Rows from block 8 of a small multi-label audio tagger, named by matrix and row number. Each number is 200 + 40 x the weight over its row's rms, rounded and kept within 0 to 999. All counts start at 0.
After each channel's rows are labels from the 100 clips, of 14976, where the channel reaches its highest value: "loudest band" is the band of the loudest frequency at the time of the peak. Only what is clearly more common there than usual is listed. The data: single notes of musical instruments (NSynth). In brackets: how many of the 100.
# c30: last pointwise conv (model.blocks.8.c3.0.weight, 384x384x1), inputs 256-383

c30.218,180,189,179,198,225,177,168,171,191,204,147,90,178,200,239,178,153,219,156,114,171,169,207,157,178,240,177,128,150,188,234,176,224,121,196,157,210,198,224,211,207,216,201,170,154,190,212,206,203,151,150,241,205,89,184,194,182,218,185,196,173,148,191,258,228,141,166,133,233,178,191,151,252,129,120,160,244,199,209,176,241,172,149,192,178,165,219,150,169,164,224,166,213,255,224,174,246,156,216,152,195,142,165,192,211,225,175,179,188,199,190,182,226,158,203,112,217,137,165,133,165,148,207,108,171,146,172,203
loudest band: 250 to 500 Hz (38)

c30.95,164,191,229,196,179,152,206,253,223,181,198,210,220,146,109,196,207,188,108,154,185,163,212,205,208,152,187,245,210,191,123,234,321,237,165,231,123,170,224,166,144,204,205,147,244,185,198,225,288,178,193,182,116,181,212,181,189,221,283,198,170,224,190,209,212,154,190,181,207,234,284,228,158,217,151,139,168,146,172,264,182,238,226,256,261,304,218,218,212,131,190,178,179,198,187,170,179,152,174,166,232,274,153,192,129,219,259,206,179,114,227,174,174,215,210,219,145,226,196,164,193,157,174,203,181,230,153,153
loudest band: 250 to 500 Hz (33); 500 to 1000 Hz (29)

c30.105,209,148,243,152,238,174,193,228,155,200,161,195,180,158,202,191,144,180,176,240,184,141,227,154,161,62,186,299,174,185,205,227,227,114,127,200,233,169,192,152,222,240,206,195,175,185,203,187,185,217,213,214,162,181,229,146,168,150,181,210,197,158,154,199,258,225,212,160,249,140,258,237,200,170,138,227,279,214,236,154,161,198,168,248,303,244,248,225,189,189,115,186,173,168,205,204,173,212,200,201,199,165,153,172,198,168,226,136,244,170,225,160,211,191,215,239,181,171,141,196,188,225,216,162,235,163,160,139
loudest band: 500 to 1000 Hz (39); 250 to 500 Hz (33)

c30.19,198,159,203,186,241,207,182,221,264,218,138,211,144,232,169,214,163,239,221,165,140,216,227,186,261,167,182,187,135,210,140,158,184,143,163,161,119,203,170,188,227,235,170,176,213,212,210,191,269,217,162,151,167,125,203,172,129,204,247,232,200,125,212,191,247,181,236,199,197,202,184,167,256,185,146,223,153,195,202,148,209,179,159,124,156,157,177,177,249,183,162,260,207,169,215,153,189,209,217,196,213,166,162,132,204,172,198,260,190,213,176,170,184,187,186,185,221,152,195,245,208,178,201,215,262,202,178,198
loudest band: 1000 to 2000 Hz (29)

c30.279,209,182,161,300,197,165,128,198,199,217,206,208,137,174,167,199,200,235,190,155,207,254,216,196,209,170,182,154,136,195,199,205,144,105,212,148,256,173,131,187,201,164,211,133,176,121,154,199,129,164,156,236,287,221,191,126,217,250,206,221,189,241,158,132,259,161,181,209,160,185,186,158,220,223,133,219,132,225,139,234,136,176,200,168,208,213,180,190,249,182,181,166,156,241,213,165,204,193,137,144,141,157,151,218,114,170,134,197,170,191,171,153,213,150,255,150,175,134,184,179,232,162,126,130,175,197,133,169
loudest band: 2000 to 4000 Hz (36)

c30.72,157,143,178,252,213,196,251,189,197,224,112,169,168,188,158,184,171,159,204,196,185,226,125,232,189,203,191,217,220,140,171,191,179,176,230,181,211,214,221,206,211,224,120,161,169,150,240,226,241,187,200,182,267,232,228,224,206,152,215,217,202,159,183,124,267,174,266,176,215,250,156,216,205,212,175,204,162,108,170,184,203,222,221,147,201,232,183,129,179,234,182,154,168,229,133,164,181,144,120,169,154,197,203,201,182,165,201,154,221,244,185,172,209,259,233,160,188,199,158,192,162,207,162,179,145,263,230,187
loudest band: 1000 to 2000 Hz (50)

c30.131,183,189,227,158,174,221,133,230,184,183,231,187,171,188,182,204,117,198,194,293,120,181,189,105,195,138,158,100,177,124,158,188,118,253,162,257,177,173,202,227,217,270,205,217,210,193,212,129,164,130,271,213,137,143,171,207,158,230,143,203,120,164,152,185,182,176,158,216,205,211,200,144,187,202,223,159,212,190,222,201,238,169,215,236,163,163,177,211,151,189,232,173,155,108,139,252,199,165,177,103,200,185,205,178,229,206,219,183,175,124,147,258,190,165,188,212,152,139,261,184,156,164,219,118,210,234,196,129
loudest band: 2000 to 4000 Hz (41)

c30.106,228,297,216,216,126,227,238,152,205,238,172,234,193,186,174,101,175,186,185,196,181,199,218,177,147,217,214,95,221,185,213,192,225,178,181,180,165,130,164,190,261,179,204,118,210,185,139,231,131,95,161,107,203,179,242,199,183,205,219,191,156,153,138,191,201,169,184,222,181,223,186,212,265,150,212,190,177,199,199,218,210,208,280,105,119,204,185,150,151,158,207,183,205,206,163,155,201,186,178,138,170,235,188,158,212,243,192,180,149,203,203,153,196,243,223,178,274,213,241,127,174,172,164,235,185,221,240,176
loudest band: 2000 to 4000 Hz (45); 1000 to 2000 Hz (30)

c30.202,184,194,238,217,209,181,222,206,174,301,111,140,172,257,224,202,196,202,206,224,202,181,201,129,210,199,154,202,250,164,287,198,277,249,144,260,205,219,218,180,197,198,169,181,196,206,176,168,291,203,200,278,183,172,119,261,213,244,225,267,245,218,164,226,196,231,195,194,241,226,278,207,188,169,185,242,119,185,263,193,207,233,181,230,251,225,234,279,265,136,211,215,223,204,239,203,178,164,158,170,192,110,204,165,175,230,177,199,274,169,260,191,185,157,173,197,191,141,166,144,255,177,240,215,177,140,207,187
loudest band: 500 to 1000 Hz (34)

c30.375,270,211,217,245,166,101,183,144,278,199,233,149,247,274,195,153,180,184,246,146,211,218,187,178,248,161,138,204,197,175,201,177,184,228,250,172,184,133,174,143,189,176,203,185,159,239,145,226,245,150,205,171,201,189,179,203,279,209,239,233,230,201,187,152,196,214,240,168,201,199,145,127,234,167,187,150,167,217,182,205,221,222,276,201,192,189,114,147,244,184,198,188,192,261,182,206,163,206,140,185,138,206,159,201,216,175,217,205,160,221,210,173,194,218,208,163,149,155,136,168,226,178,88,174,144,242,137,117
loudest band: 2000 to 4000 Hz (26)

c30.311,224,165,156,225,140,144,219,210,140,173,209,147,155,158,173,167,182,164,183,207,177,238,184,211,206,174,199,221,225,173,174,219,252,188,204,167,161,199,232,212,227,178,235,96,116,245,120,154,194,184,247,146,163,219,182,192,166,270,175,171,157,171,209,177,201,198,149,188,204,235,194,227,201,248,195,144,267,267,127,182,221,153,199,170,191,143,226,224,221,185,232,162,215,215,150,188,188,104,229,180,164,260,146,181,207,186,190,185,227,206,246,166,236,184,199,212,182,162,183,152,279,223,143,158,176,192,164,137
loudest band: 2000 to 4000 Hz (32)

c30.103,257,112,221,273,188,165,176,210,208,179,177,163,136,160,164,179,167,197,210,175,169,104,143,127,216,191,236,214,195,190,156,317,228,181,129,138,253,183,239,203,209,220,183,180,190,169,129,156,244,170,167,238,245,183,158,211,167,210,192,194,177,233,184,198,215,195,212,226,182,142,172,251,248,208,184,199,210,184,187,147,258,194,233,145,201,241,228,119,248,89,187,159,163,150,189,129,203,176,208,204,264,117,168,224,190,173,273,232,174,159,162,222,225,184,193,210,199,202,235,146,186,191,195,143,177,220,209,164
loudest band: 1000 to 2000 Hz (36); 2000 to 4000 Hz (25)

c30.235,194,160,146,218,173,100,119,207,175,173,198,149,181,196,205,212,160,113,191,162,160,131,273,196,170,210,134,168,186,226,147,227,137,186,247,164,204,151,195,131,223,224,119,158,92,203,160,238,205,193,236,209,221,205,241,177,194,154,190,212,268,199,230,193,188,140,181,152,151,177,142,256,191,173,145,235,189,211,175,228,226,198,178,98,183,272,189,208,229,155,158,148,192,229,173,200,206,185,189,173,200,221,185,194,164,181,222,162,172,194,107,184,218,232,233,238,206,158,109,178,185,256,113,140,186,204,169,168
loudest band: 2000 to 4000 Hz (32)

c30.191,184,276,137,208,210,131,127,156,236,163,208,216,221,211,232,211,176,120,216,125,191,180,130,189,184,147,151,175,153,203,226,237,159,173,163,172,239,191,175,188,233,174,206,145,176,193,266,243,262,156,206,226,144,217,227,176,199,237,176,214,226,203,174,211,166,123,188,154,188,227,167,185,169,161,128,130,218,219,203,210,212,176,215,145,226,174,175,192,200,156,192,210,132,200,203,176,147,182,150,205,250,199,191,134,205,141,159,133,163,186,166,189,192,278,247,193,162,196,148,165,269,277,137,158,227,249,178,188
loudest band: 1000 to 2000 Hz (50); 2000 to 4000 Hz (36)

c30.293,184,212,169,157,206,165,207,146,204,210,180,187,179,270,203,139,118,179,123,166,209,170,239,147,179,188,164,201,144,188,201,167,138,175,158,139,121,197,276,211,142,200,192,138,264,178,158,181,131,243,171,194,222,211,218,223,148,141,185,157,153,143,185,148,199,159,183,222,199,193,138,175,178,207,159,204,122,179,221,201,186,234,200,132,212,248,165,168,192,222,115,168,184,60,224,177,135,187,190,120,191,175,187,190,233,177,140,138,124,166,250,165,128,195,213,207,177,242,157,269,175,224,191,182,145,206,230,149
loudest band: 250 to 500 Hz (59)

c30.48,144,199,277,247,189,172,199,244,187,237,165,146,227,235,192,175,207,221,206,134,221,190,247,155,189,186,214,200,143,200,252,230,183,240,249,192,115,149,136,183,258,172,162,198,227,243,185,241,223,236,206,193,118,172,173,217,261,169,191,204,224,160,139,123,194,150,128,236,154,155,211,188,216,158,186,220,238,173,222,218,137,202,169,203,194,236,279,198,160,167,180,204,254,195,206,195,186,198,203,150,148,136,251,149,164,209,177,154,168,216,190,212,222,172,186,194,149,199,167,240,166,289,152,164,281,154,179,145
loudest band: 500 to 1000 Hz (46); 250 to 500 Hz (35)

c30.136,195,194,109,181,180,155,253,225,192,194,144,204,235,133,235,181,159,150,169,183,202,135,211,229,194,178,224,207,137,199,243,201,189,124,203,220,197,211,209,184,207,178,180,203,191,182,149,211,149,136,220,159,194,207,178,262,134,152,179,200,227,231,221,226,291,157,188,240,187,185,157,152,175,187,210,218,239,219,208,166,227,173,211,115,211,214,195,183,177,143,187,214,196,214,152,175,227,185,220,150,214,202,174,124,203,222,162,99,193,189,191,198,188,161,223,186,173,158,214,171,216,168,123,229,211,186,134,158
loudest band: 1000 to 2000 Hz (49)

c30.226,154,218,191,219,222,175,186,137,114,185,186,149,230,179,148,158,226,153,223,139,206,166,205,132,185,198,155,182,142,171,191,239,217,161,182,221,140,151,142,157,200,174,170,163,99,144,207,219,215,192,132,164,221,158,160,182,183,213,190,219,171,209,175,180,165,242,121,152,198,150,262,168,226,202,152,176,202,168,114,259,258,205,203,211,228,205,222,211,231,190,133,230,136,197,223,158,249,184,172,166,173,187,175,173,191,156,233,174,223,224,124,104,174,169,123,189,260,124,222,185,219,209,147,203,229,212,198,135
loudest band: 500 to 1000 Hz (38)

c30.76,261,188,204,192,183,145,156,165,212,118,213,199,243,192,214,176,195,220,161,215,165,160,223,242,178,159,214,181,175,176,198,226,157,191,220,161,181,179,162,135,297,157,132,220,144,198,183,300,222,155,279,233,174,208,172,206,230,169,150,159,188,206,170,181,112,125,262,187,112,119,221,209,176,197,191,199,227,228,174,161,164,188,134,219,205,195,197,213,185,164,207,187,235,189,194,151,164,127,284,151,193,214,207,202,178,226,224,132,209,162,188,231,254,228,253,141,177,203,213,143,248,218,179,129,189,153,206,205
loudest band: 250 to 500 Hz (60)

c30.43,221,238,163,126,159,185,198,218,183,181,241,191,164,178,228,205,153,210,233,266,180,247,223,200,164,161,214,168,212,206,196,140,179,145,224,209,222,231,221,171,228,245,228,108,181,268,189,132,252,172,257,135,153,234,234,163,163,205,151,214,114,170,160,246,200,156,263,136,179,174,189,205,210,158,177,160,176,208,209,139,286,176,215,184,211,214,209,225,189,208,165,180,222,127,176,249,163,138,201,168,213,117,234,217,168,232,260,211,165,212,217,179,191,138,174,244,198,240,195,203,165,222,163,168,190,205,169,211
loudest band: 2000 to 4000 Hz (28)

c30.299,200,147,221,152,187,144,225,119,208,250,165,164,205,209,187,182,193,166,178,165,210,166,159,222,113,173,180,104,179,129,206,164,148,250,259,214,235,289,168,179,170,158,253,195,188,152,217,233,185,164,218,258,224,190,265,180,130,215,145,184,228,202,216,209,260,174,174,175,230,220,134,157,174,159,162,149,179,193,183,203,193,283,240,161,236,172,252,95,101,174,148,203,154,157,170,227,168,197,230,155,199,343,240,126,228,219,153,223,179,158,239,121,212,230,253,171,197,157,129,186,221,272,166,133,163,205,231,182
loudest band: 1000 to 2000 Hz (65)

c30.331,234,194,118,254,215,211,179,227,162,99,199,211,182,148,154,193,204,210,175,214,122,181,275,119,192,169,199,247,214,153,123,186,186,187,192,224,227,144,170,202,127,182,162,227,161,196,199,184,205,172,208,220,247,177,203,238,230,175,229,145,258,192,131,180,220,193,206,219,173,220,192,200,294,223,229,220,207,231,196,220,159,149,187,228,169,191,204,109,197,172,199,173,175,115,274,178,188,145,227,147,153,223,169,234,201,228,176,187,204,136,235,127,210,232,208,126,192,184,183,183,150,242,194,143,186,165,192,220
loudest band: 1000 to 2000 Hz (32)

c30.13,239,193,195,141,219,181,165,201,117,209,239,167,179,171,195,193,219,181,174,173,154,226,96,169,182,169,178,225,196,176,255,132,221,160,225,223,220,197,162,180,174,203,163,153,183,241,186,214,251,241,155,173,132,162,244,200,188,155,265,228,272,165,197,258,200,157,173,177,143,152,210,192,225,178,145,207,150,190,221,193,223,158,164,239,178,229,215,255,182,175,165,218,189,110,173,196,170,175,202,197,187,271,103,192,153,200,164,165,218,224,116,245,212,262,217,185,171,203,190,175,222,242,119,133,176,210,206,161
loudest band: 250 to 500 Hz (32)

c30.277,170,169,217,144,242,199,139,178,188,181,213,130,145,199,246,195,110,143,165,186,202,177,146,214,195,98,178,193,166,186,179,189,182,219,180,146,208,225,142,218,193,186,149,225,172,185,195,235,181,148,186,177,199,189,220,218,146,101,208,229,175,162,163,126,110,197,196,210,134,173,172,206,183,210,228,188,212,202,258,156,226,122,182,122,232,197,166,152,172,206,171,175,237,163,181,214,118,247,160,254,167,221,179,217,178,214,202,205,256,198,202,162,172,184,217,175,215,203,213,154,178,182,174,139,190,148,239,180
loudest band: 1000 to 2000 Hz (32); 2000 to 4000 Hz (27)

c30.102,200,179,196,157,220,178,167,132,144,123,176,125,231,213,134,206,145,277,178,198,178,217,169,204,199,201,146,137,155,190,176,165,172,254,252,159,140,210,176,136,189,222,196,235,268,215,175,257,150,211,122,111,100,174,161,166,182,141,268,224,189,208,154,166,206,174,177,204,293,134,227,181,238,212,170,188,120,223,224,208,191,176,249,204,193,215,188,205,169,174,194,171,104,202,177,157,157,148,244,163,164,182,171,169,220,151,133,156,179,242,218,173,141,219,226,197,172,178,178,151,138,254,139,174,230,244,166,202
loudest band: 1000 to 2000 Hz (43)

c30.195,192,125,198,141,167,245,156,192,165,184,199,152,185,242,149,197,156,132,171,210,96,233,163,211,189,152,171,196,183,172,194,205,214,129,173,184,133,112,159,160,136,234,180,219,265,205,183,138,257,171,167,193,123,142,151,167,233,137,209,176,207,146,221,167,215,168,156,237,112,181,181,197,267,160,129,166,202,167,211,176,165,194,147,216,185,172,143,150,142,220,155,169,199,208,142,187,148,137,138,211,193,231,219,178,171,236,205,198,198,217,192,193,175,235,216,232,180,165,223,227,207,203,191,155,170,140,178,200
loudest band: 1000 to 2000 Hz (35)

c30.383,204,178,192,180,184,155,171,192,178,190,186,123,190,169,199,104,191,177,162,159,116,195,183,200,195,136,209,282,155,180,119,157,272,290,153,150,255,193,222,163,172,249,135,225,100,189,241,119,275,146,226,219,199,157,175,234,192,233,264,237,235,217,129,155,193,169,221,185,160,246,243,224,195,174,184,191,147,182,242,232,194,179,161,299,270,306,213,261,210,164,153,223,215,171,198,197,182,175,142,190,237,217,176,185,207,189,201,155,180,164,237,198,205,196,287,174,160,220,197,184,152,153,236,156,220,192,132,186
loudest band: 250 to 500 Hz (31)

c30.317,182,238,285,125,201,196,152,168,219,168,253,132,259,161,144,136,204,181,145,163,146,174,224,197,186,217,219,220,237,175,178,151,248,332,241,185,175,161,205,143,218,205,198,225,142,218,185,229,164,202,187,158,85,157,187,231,153,168,181,278,189,221,190,197,214,101,197,199,173,220,247,204,196,145,212,251,241,161,203,160,229,128,239,212,234,222,204,311,306,145,185,157,283,189,187,210,179,199,185,164,161,192,238,239,207,166,196,212,154,197,259,234,123,211,181,172,175,174,155,205,237,149,194,195,208,164,225,185
loudest band: 250 to 500 Hz (35)

c30.318,179,234,293,213,212,179,230,161,266,281,201,205,257,151,228,170,171,176,172,201,198,137,168,169,184,120,193,249,247,200,222,216,183,222,174,253,137,190,182,154,154,191,165,141,222,155,166,228,176,162,218,209,140,182,145,234,130,215,148,180,213,154,203,221,242,215,211,180,158,148,250,227,199,221,221,250,194,205,278,177,112,242,115,186,224,232,219,181,178,184,246,230,213,190,189,150,217,207,153,148,174,157,229,211,179,222,220,158,186,143,188,220,173,162,240,211,151,202,173,197,186,160,199,186,243,134,267,196
loudest band: 500 to 1000 Hz (43); 250 to 500 Hz (34)

c30.23,231,224,221,254,213,254,194,168,175,206,158,178,211,107,233,171,227,172,238,244,136,153,195,137,207,180,170,168,253,204,218,210,193,171,139,218,213,198,167,166,212,202,283,155,162,132,144,235,220,158,158,139,191,153,219,139,211,131,171,220,256,199,145,232,267,161,206,190,123,162,234,217,204,176,183,211,215,109,240,143,217,103,168,190,188,173,200,246,287,179,191,182,204,137,235,167,254,136,207,226,212,163,153,187,108,169,196,200,227,199,227,173,153,170,266,239,183,119,235,184,134,137,146,134,186,149,189,151
loudest band: 1000 to 2000 Hz (43)

c30.74,264,224,266,187,189,198,188,198,185,228,198,194,256,238,173,152,187,191,219,218,194,186,237,167,144,184,225,200,107,154,192,223,245,209,126,133,197,180,159,192,161,235,193,252,175,199,168,216,182,155,189,148,204,215,110,224,131,118,202,188,220,153,210,173,181,191,286,145,225,144,191,181,187,199,199,272,222,150,220,168,168,229,220,243,177,247,150,234,174,204,191,184,266,187,173,126,197,167,282,214,166,230,221,172,195,187,187,184,230,221,214,179,194,242,184,233,109,175,144,163,194,224,179,107,279,165,154,135
loudest band: 250 to 500 Hz (34)

c30.365,219,192,139,190,177,160,198,261,215,149,142,214,223,184,181,183,214,277,202,180,192,211,169,139,250,224,193,157,211,199,163,162,229,296,172,192,226,156,211,175,191,211,178,150,232,249,189,234,218,223,168,101,180,203,226,218,183,190,230,212,256,180,151,144,185,177,129,255,185,172,217,171,206,188,177,175,130,180,276,209,209,226,180,211,256,268,258,197,215,131,256,153,208,146,196,162,180,197,203,116,242,213,146,211,169,123,217,122,198,184,205,156,156,165,202,178,214,172,105,153,160,262,150,116,308,178,154,204
loudest band: 500 to 1000 Hz (33)

c30.339,184,160,176,196,223,77,157,214,213,232,193,193,241,200,189,215,159,235,180,194,182,200,182,147,164,172,136,286,147,191,139,222,164,226,218,168,170,189,133,149,227,213,204,198,149,149,232,241,179,182,213,162,176,187,244,162,226,176,188,191,131,171,198,222,212,192,200,186,212,210,163,209,160,180,234,185,162,221,254,204,265,222,190,137,232,169,201,256,159,234,101,171,166,203,179,159,136,163,229,178,169,223,151,211,138,113,191,158,194,238,220,152,175,145,230,119,198,190,243,193,205,207,104,147,245,232,193,251
loudest band: 2000 to 4000 Hz (51)

c30.81,133,189,189,144,200,237,137,237,168,227,176,221,189,168,180,167,146,222,214,198,144,236,224,169,171,215,207,153,198,184,199,224,251,172,156,190,203,192,157,223,163,180,116,253,149,192,145,226,226,162,194,154,219,203,244,166,164,205,202,221,248,199,151,215,254,152,185,90,125,192,268,185,237,224,123,186,156,227,198,241,205,193,187,237,183,140,202,193,210,230,126,184,216,199,217,142,202,194,261,163,185,172,217,178,162,241,249,183,191,95,195,214,166,178,240,219,166,246,203,103,210,196,243,216,187,120,112,193
loudest band: 500 to 1000 Hz (39)

c30.172,218,206,194,173,174,264,212,169,245,227,189,204,186,203,134,115,224,195,202,259,153,205,195,194,151,209,204,229,212,245,192,144,155,198,247,141,200,221,186,149,216,162,149,174,111,287,183,255,214,179,150,167,197,172,223,205,139,172,177,190,207,153,177,209,110,222,102,184,172,191,198,169,181,216,126,221,157,173,208,139,170,184,177,204,150,194,200,245,270,173,130,139,192,168,239,96,98,177,189,197,184,212,147,178,152,192,136,199,191,157,202,202,226,157,175,168,235,183,155,155,160,159,146,132,164,183,197,207
loudest band: 250 to 500 Hz (40); 500 to 1000 Hz (34)

c30.258,264,177,294,148,158,197,193,205,200,261,136,154,175,200,172,127,159,252,174,287,174,245,174,211,179,174,258,240,118,208,219,177,249,187,157,151,150,259,206,216,160,230,203,203,200,207,121,191,239,214,179,180,200,204,188,164,198,198,231,283,145,168,253,180,226,144,169,195,212,191,246,194,227,195,242,226,166,203,173,158,237,239,223,253,242,212,143,179,241,251,209,231,219,165,202,180,161,197,183,177,229,251,183,186,178,255,263,162,237,164,163,179,236,194,190,204,180,139,174,147,237,224,178,186,186,201,155,165
loudest band: 500 to 1000 Hz (31)

c30.353,266,208,278,167,198,180,159,143,206,230,173,170,231,216,137,185,200,164,173,209,190,218,244,187,180,174,192,244,139,205,102,252,278,221,174,211,163,218,208,163,273,197,229,128,206,200,152,180,242,207,128,186,107,158,226,232,160,241,258,221,246,196,184,149,189,189,192,206,203,189,314,237,171,181,182,128,166,189,284,148,200,266,160,311,267,202,243,219,236,184,122,166,200,155,137,186,158,180,190,146,121,198,205,121,152,176,200,205,164,243,168,194,194,259,222,228,186,145,245,149,237,202,241,198,151,190,255,163
loudest band: 250 to 500 Hz (35)

c30.152,129,159,148,153,181,212,129,235,243,224,166,135,186,180,170,272,213,194,167,224,185,218,165,122,234,182,137,196,175,155,220,174,209,136,200,166,145,127,224,124,139,201,178,153,186,147,232,195,263,142,190,175,148,153,207,226,185,155,207,215,194,210,155,223,210,200,252,135,166,239,207,199,227,230,263,214,203,170,195,191,202,271,178,257,169,215,245,229,152,160,162,141,146,194,215,210,187,209,217,174,181,192,204,186,270,178,158,181,188,195,171,187,179,149,200,178,152,217,188,202,160,248,195,154,212,258,136,147
loudest band: 250 to 500 Hz (40)

c30.30,196,268,302,240,221,222,169,201,227,232,165,221,201,206,203,217,191,196,174,151,230,230,240,214,177,191,195,267,265,215,249,190,184,205,174,197,144,162,131,167,250,213,219,202,152,226,180,237,156,110,185,107,172,160,256,207,143,133,181,241,192,170,137,195,252,141,134,158,270,137,204,204,161,193,197,228,213,250,190,203,192,216,236,186,181,169,254,178,186,184,158,196,219,232,179,149,133,153,222,132,138,180,208,186,188,186,236,180,168,159,228,167,246,207,288,166,213,207,131,73,224,155,148,236,189,181,198,205
loudest band: 2000 to 4000 Hz (59)

c30.249,156,186,104,164,157,266,207,197,279,172,157,212,278,188,189,132,161,272,190,245,192,227,198,209,177,188,322,179,182,194,181,246,214,236,141,207,178,187,176,187,176,204,178,267,177,233,187,220,203,183,239,156,177,194,151,167,151,201,264,117,210,147,198,187,235,177,185,171,163,207,191,213,166,167,169,244,239,193,219,125,199,171,222,178,134,251,262,257,213,191,177,179,195,152,237,148,119,131,160,141,227,203,235,183,184,216,195,171,149,207,163,140,159,242,201,168,157,208,232,136,168,163,207,244,151,162,174,180
loudest band: 250 to 500 Hz (32)

c30.124,160,170,248,223,213,223,180,153,295,244,168,163,156,128,184,227,221,190,156,212,188,210,203,153,182,180,324,177,203,226,177,204,219,219,232,248,111,179,207,216,114,192,159,234,196,226,157,189,180,179,204,117,73,137,275,145,185,199,171,350,229,161,238,109,99,154,178,184,164,205,156,189,205,257,145,183,268,182,171,220,251,176,137,135,196,156,215,184,256,208,186,147,239,139,202,201,194,198,182,249,155,155,177,156,170,230,188,151,200,155,141,200,142,250,187,119,185,150,102,121,216,163,207,159,199,187,138,221
loudest band: 500 to 1000 Hz (38); 250 to 500 Hz (31)

c30.238,149,165,250,204,168,139,161,158,221,225,163,216,256,166,190,156,134,160,169,208,149,159,186,155,229,141,211,172,188,207,201,250,260,268,165,194,197,211,161,159,248,239,180,180,243,178,230,217,215,162,222,208,146,221,179,243,169,181,227,252,190,214,205,140,168,189,148,201,204,181,274,217,150,141,186,196,218,184,295,143,137,311,206,259,275,299,189,300,233,162,187,203,176,132,172,225,214,228,173,239,136,221,199,194,174,166,182,145,222,225,214,190,177,234,232,209,202,172,141,132,207,159,267,126,205,168,148,65
loudest band: 500 to 1000 Hz (38)

c30.362,264,176,195,184,196,192,189,215,247,200,143,167,196,202,195,179,173,185,187,190,121,172,190,215,134,146,127,213,194,158,201,237,223,208,179,132,218,146,139,168,151,216,112,158,196,229,239,160,210,243,125,241,205,165,148,248,214,190,193,181,228,131,203,205,286,210,190,140,267,243,194,141,201,161,165,263,234,201,187,219,215,181,273,194,209,214,170,161,224,126,149,160,211,217,244,161,193,235,173,256,202,194,133,168,109,166,144,150,195,249,266,120,186,231,184,196,195,154,188,182,183,152,256,223,227,172,153,250
loudest band: 1000 to 2000 Hz (86)

c30.314,260,197,222,253,164,240,181,184,227,217,156,204,171,104,152,205,182,191,176,201,175,178,190,182,154,263,228,67,167,189,226,251,207,183,217,197,278,171,219,174,193,217,181,219,109,152,223,135,174,157,227,245,201,229,227,185,233,173,181,244,198,232,178,238,249,181,144,200,154,201,179,179,174,204,239,168,128,233,169,195,139,172,244,214,164,187,173,164,195,170,208,190,156,206,128,205,197,132,190,193,158,229,171,207,160,157,168,151,131,141,193,232,242,192,236,218,163,174,292,155,168,166,221,203,217,135,180,145
loudest band: 1000 to 2000 Hz (34); 2000 to 4000 Hz (30)

c30.56,150,247,127,196,177,234,184,179,256,212,132,201,212,177,164,128,183,172,148,220,174,168,218,175,179,146,246,261,256,173,185,214,174,188,209,143,181,226,177,148,239,192,129,153,225,220,181,192,196,153,184,126,188,148,211,163,155,141,199,217,166,181,233,103,174,162,132,187,153,107,226,178,205,220,194,173,156,245,195,229,215,192,213,167,226,267,166,178,230,202,221,177,174,168,223,255,247,93,214,200,202,148,173,169,216,181,124,175,200,124,171,175,180,203,212,161,159,170,174,124,145,194,213,165,221,206,189,272
loudest band: 500 to 1000 Hz (42); 250 to 500 Hz (31)

c30.73,171,203,244,183,240,176,222,160,150,215,208,243,199,220,234,201,129,143,167,179,158,161,214,159,102,159,231,166,227,137,190,175,148,177,191,176,173,145,165,194,187,205,216,223,177,187,226,216,177,149,190,179,248,172,124,226,142,202,155,208,262,288,186,183,158,161,182,197,223,198,215,189,220,224,203,278,218,183,252,159,201,204,249,126,259,214,153,82,167,180,183,175,240,184,243,151,157,215,201,175,223,204,277,175,233,180,183,175,212,164,156,226,176,212,171,128,184,257,172,169,275,181,230,116,155,171,194,210
loudest band: 250 to 500 Hz (34)

c30.269,152,160,177,206,162,149,197,147,129,137,218,192,128,213,192,120,158,243,275,182,205,195,139,159,168,143,173,168,151,211,152,230,194,174,186,191,176,216,224,181,225,245,178,109,172,211,123,195,222,188,178,252,280,260,179,223,154,185,189,265,209,150,163,179,249,157,152,150,140,172,214,230,122,154,166,269,241,204,186,170,179,161,244,116,215,134,234,88,183,150,193,167,202,259,250,275,170,187,150,170,161,155,271,180,243,271,210,183,168,216,210,150,218,215,240,179,169,211,169,146,183,159,229,198,187,221,209,158
loudest band: 500 to 1000 Hz (49); 1000 to 2000 Hz (35)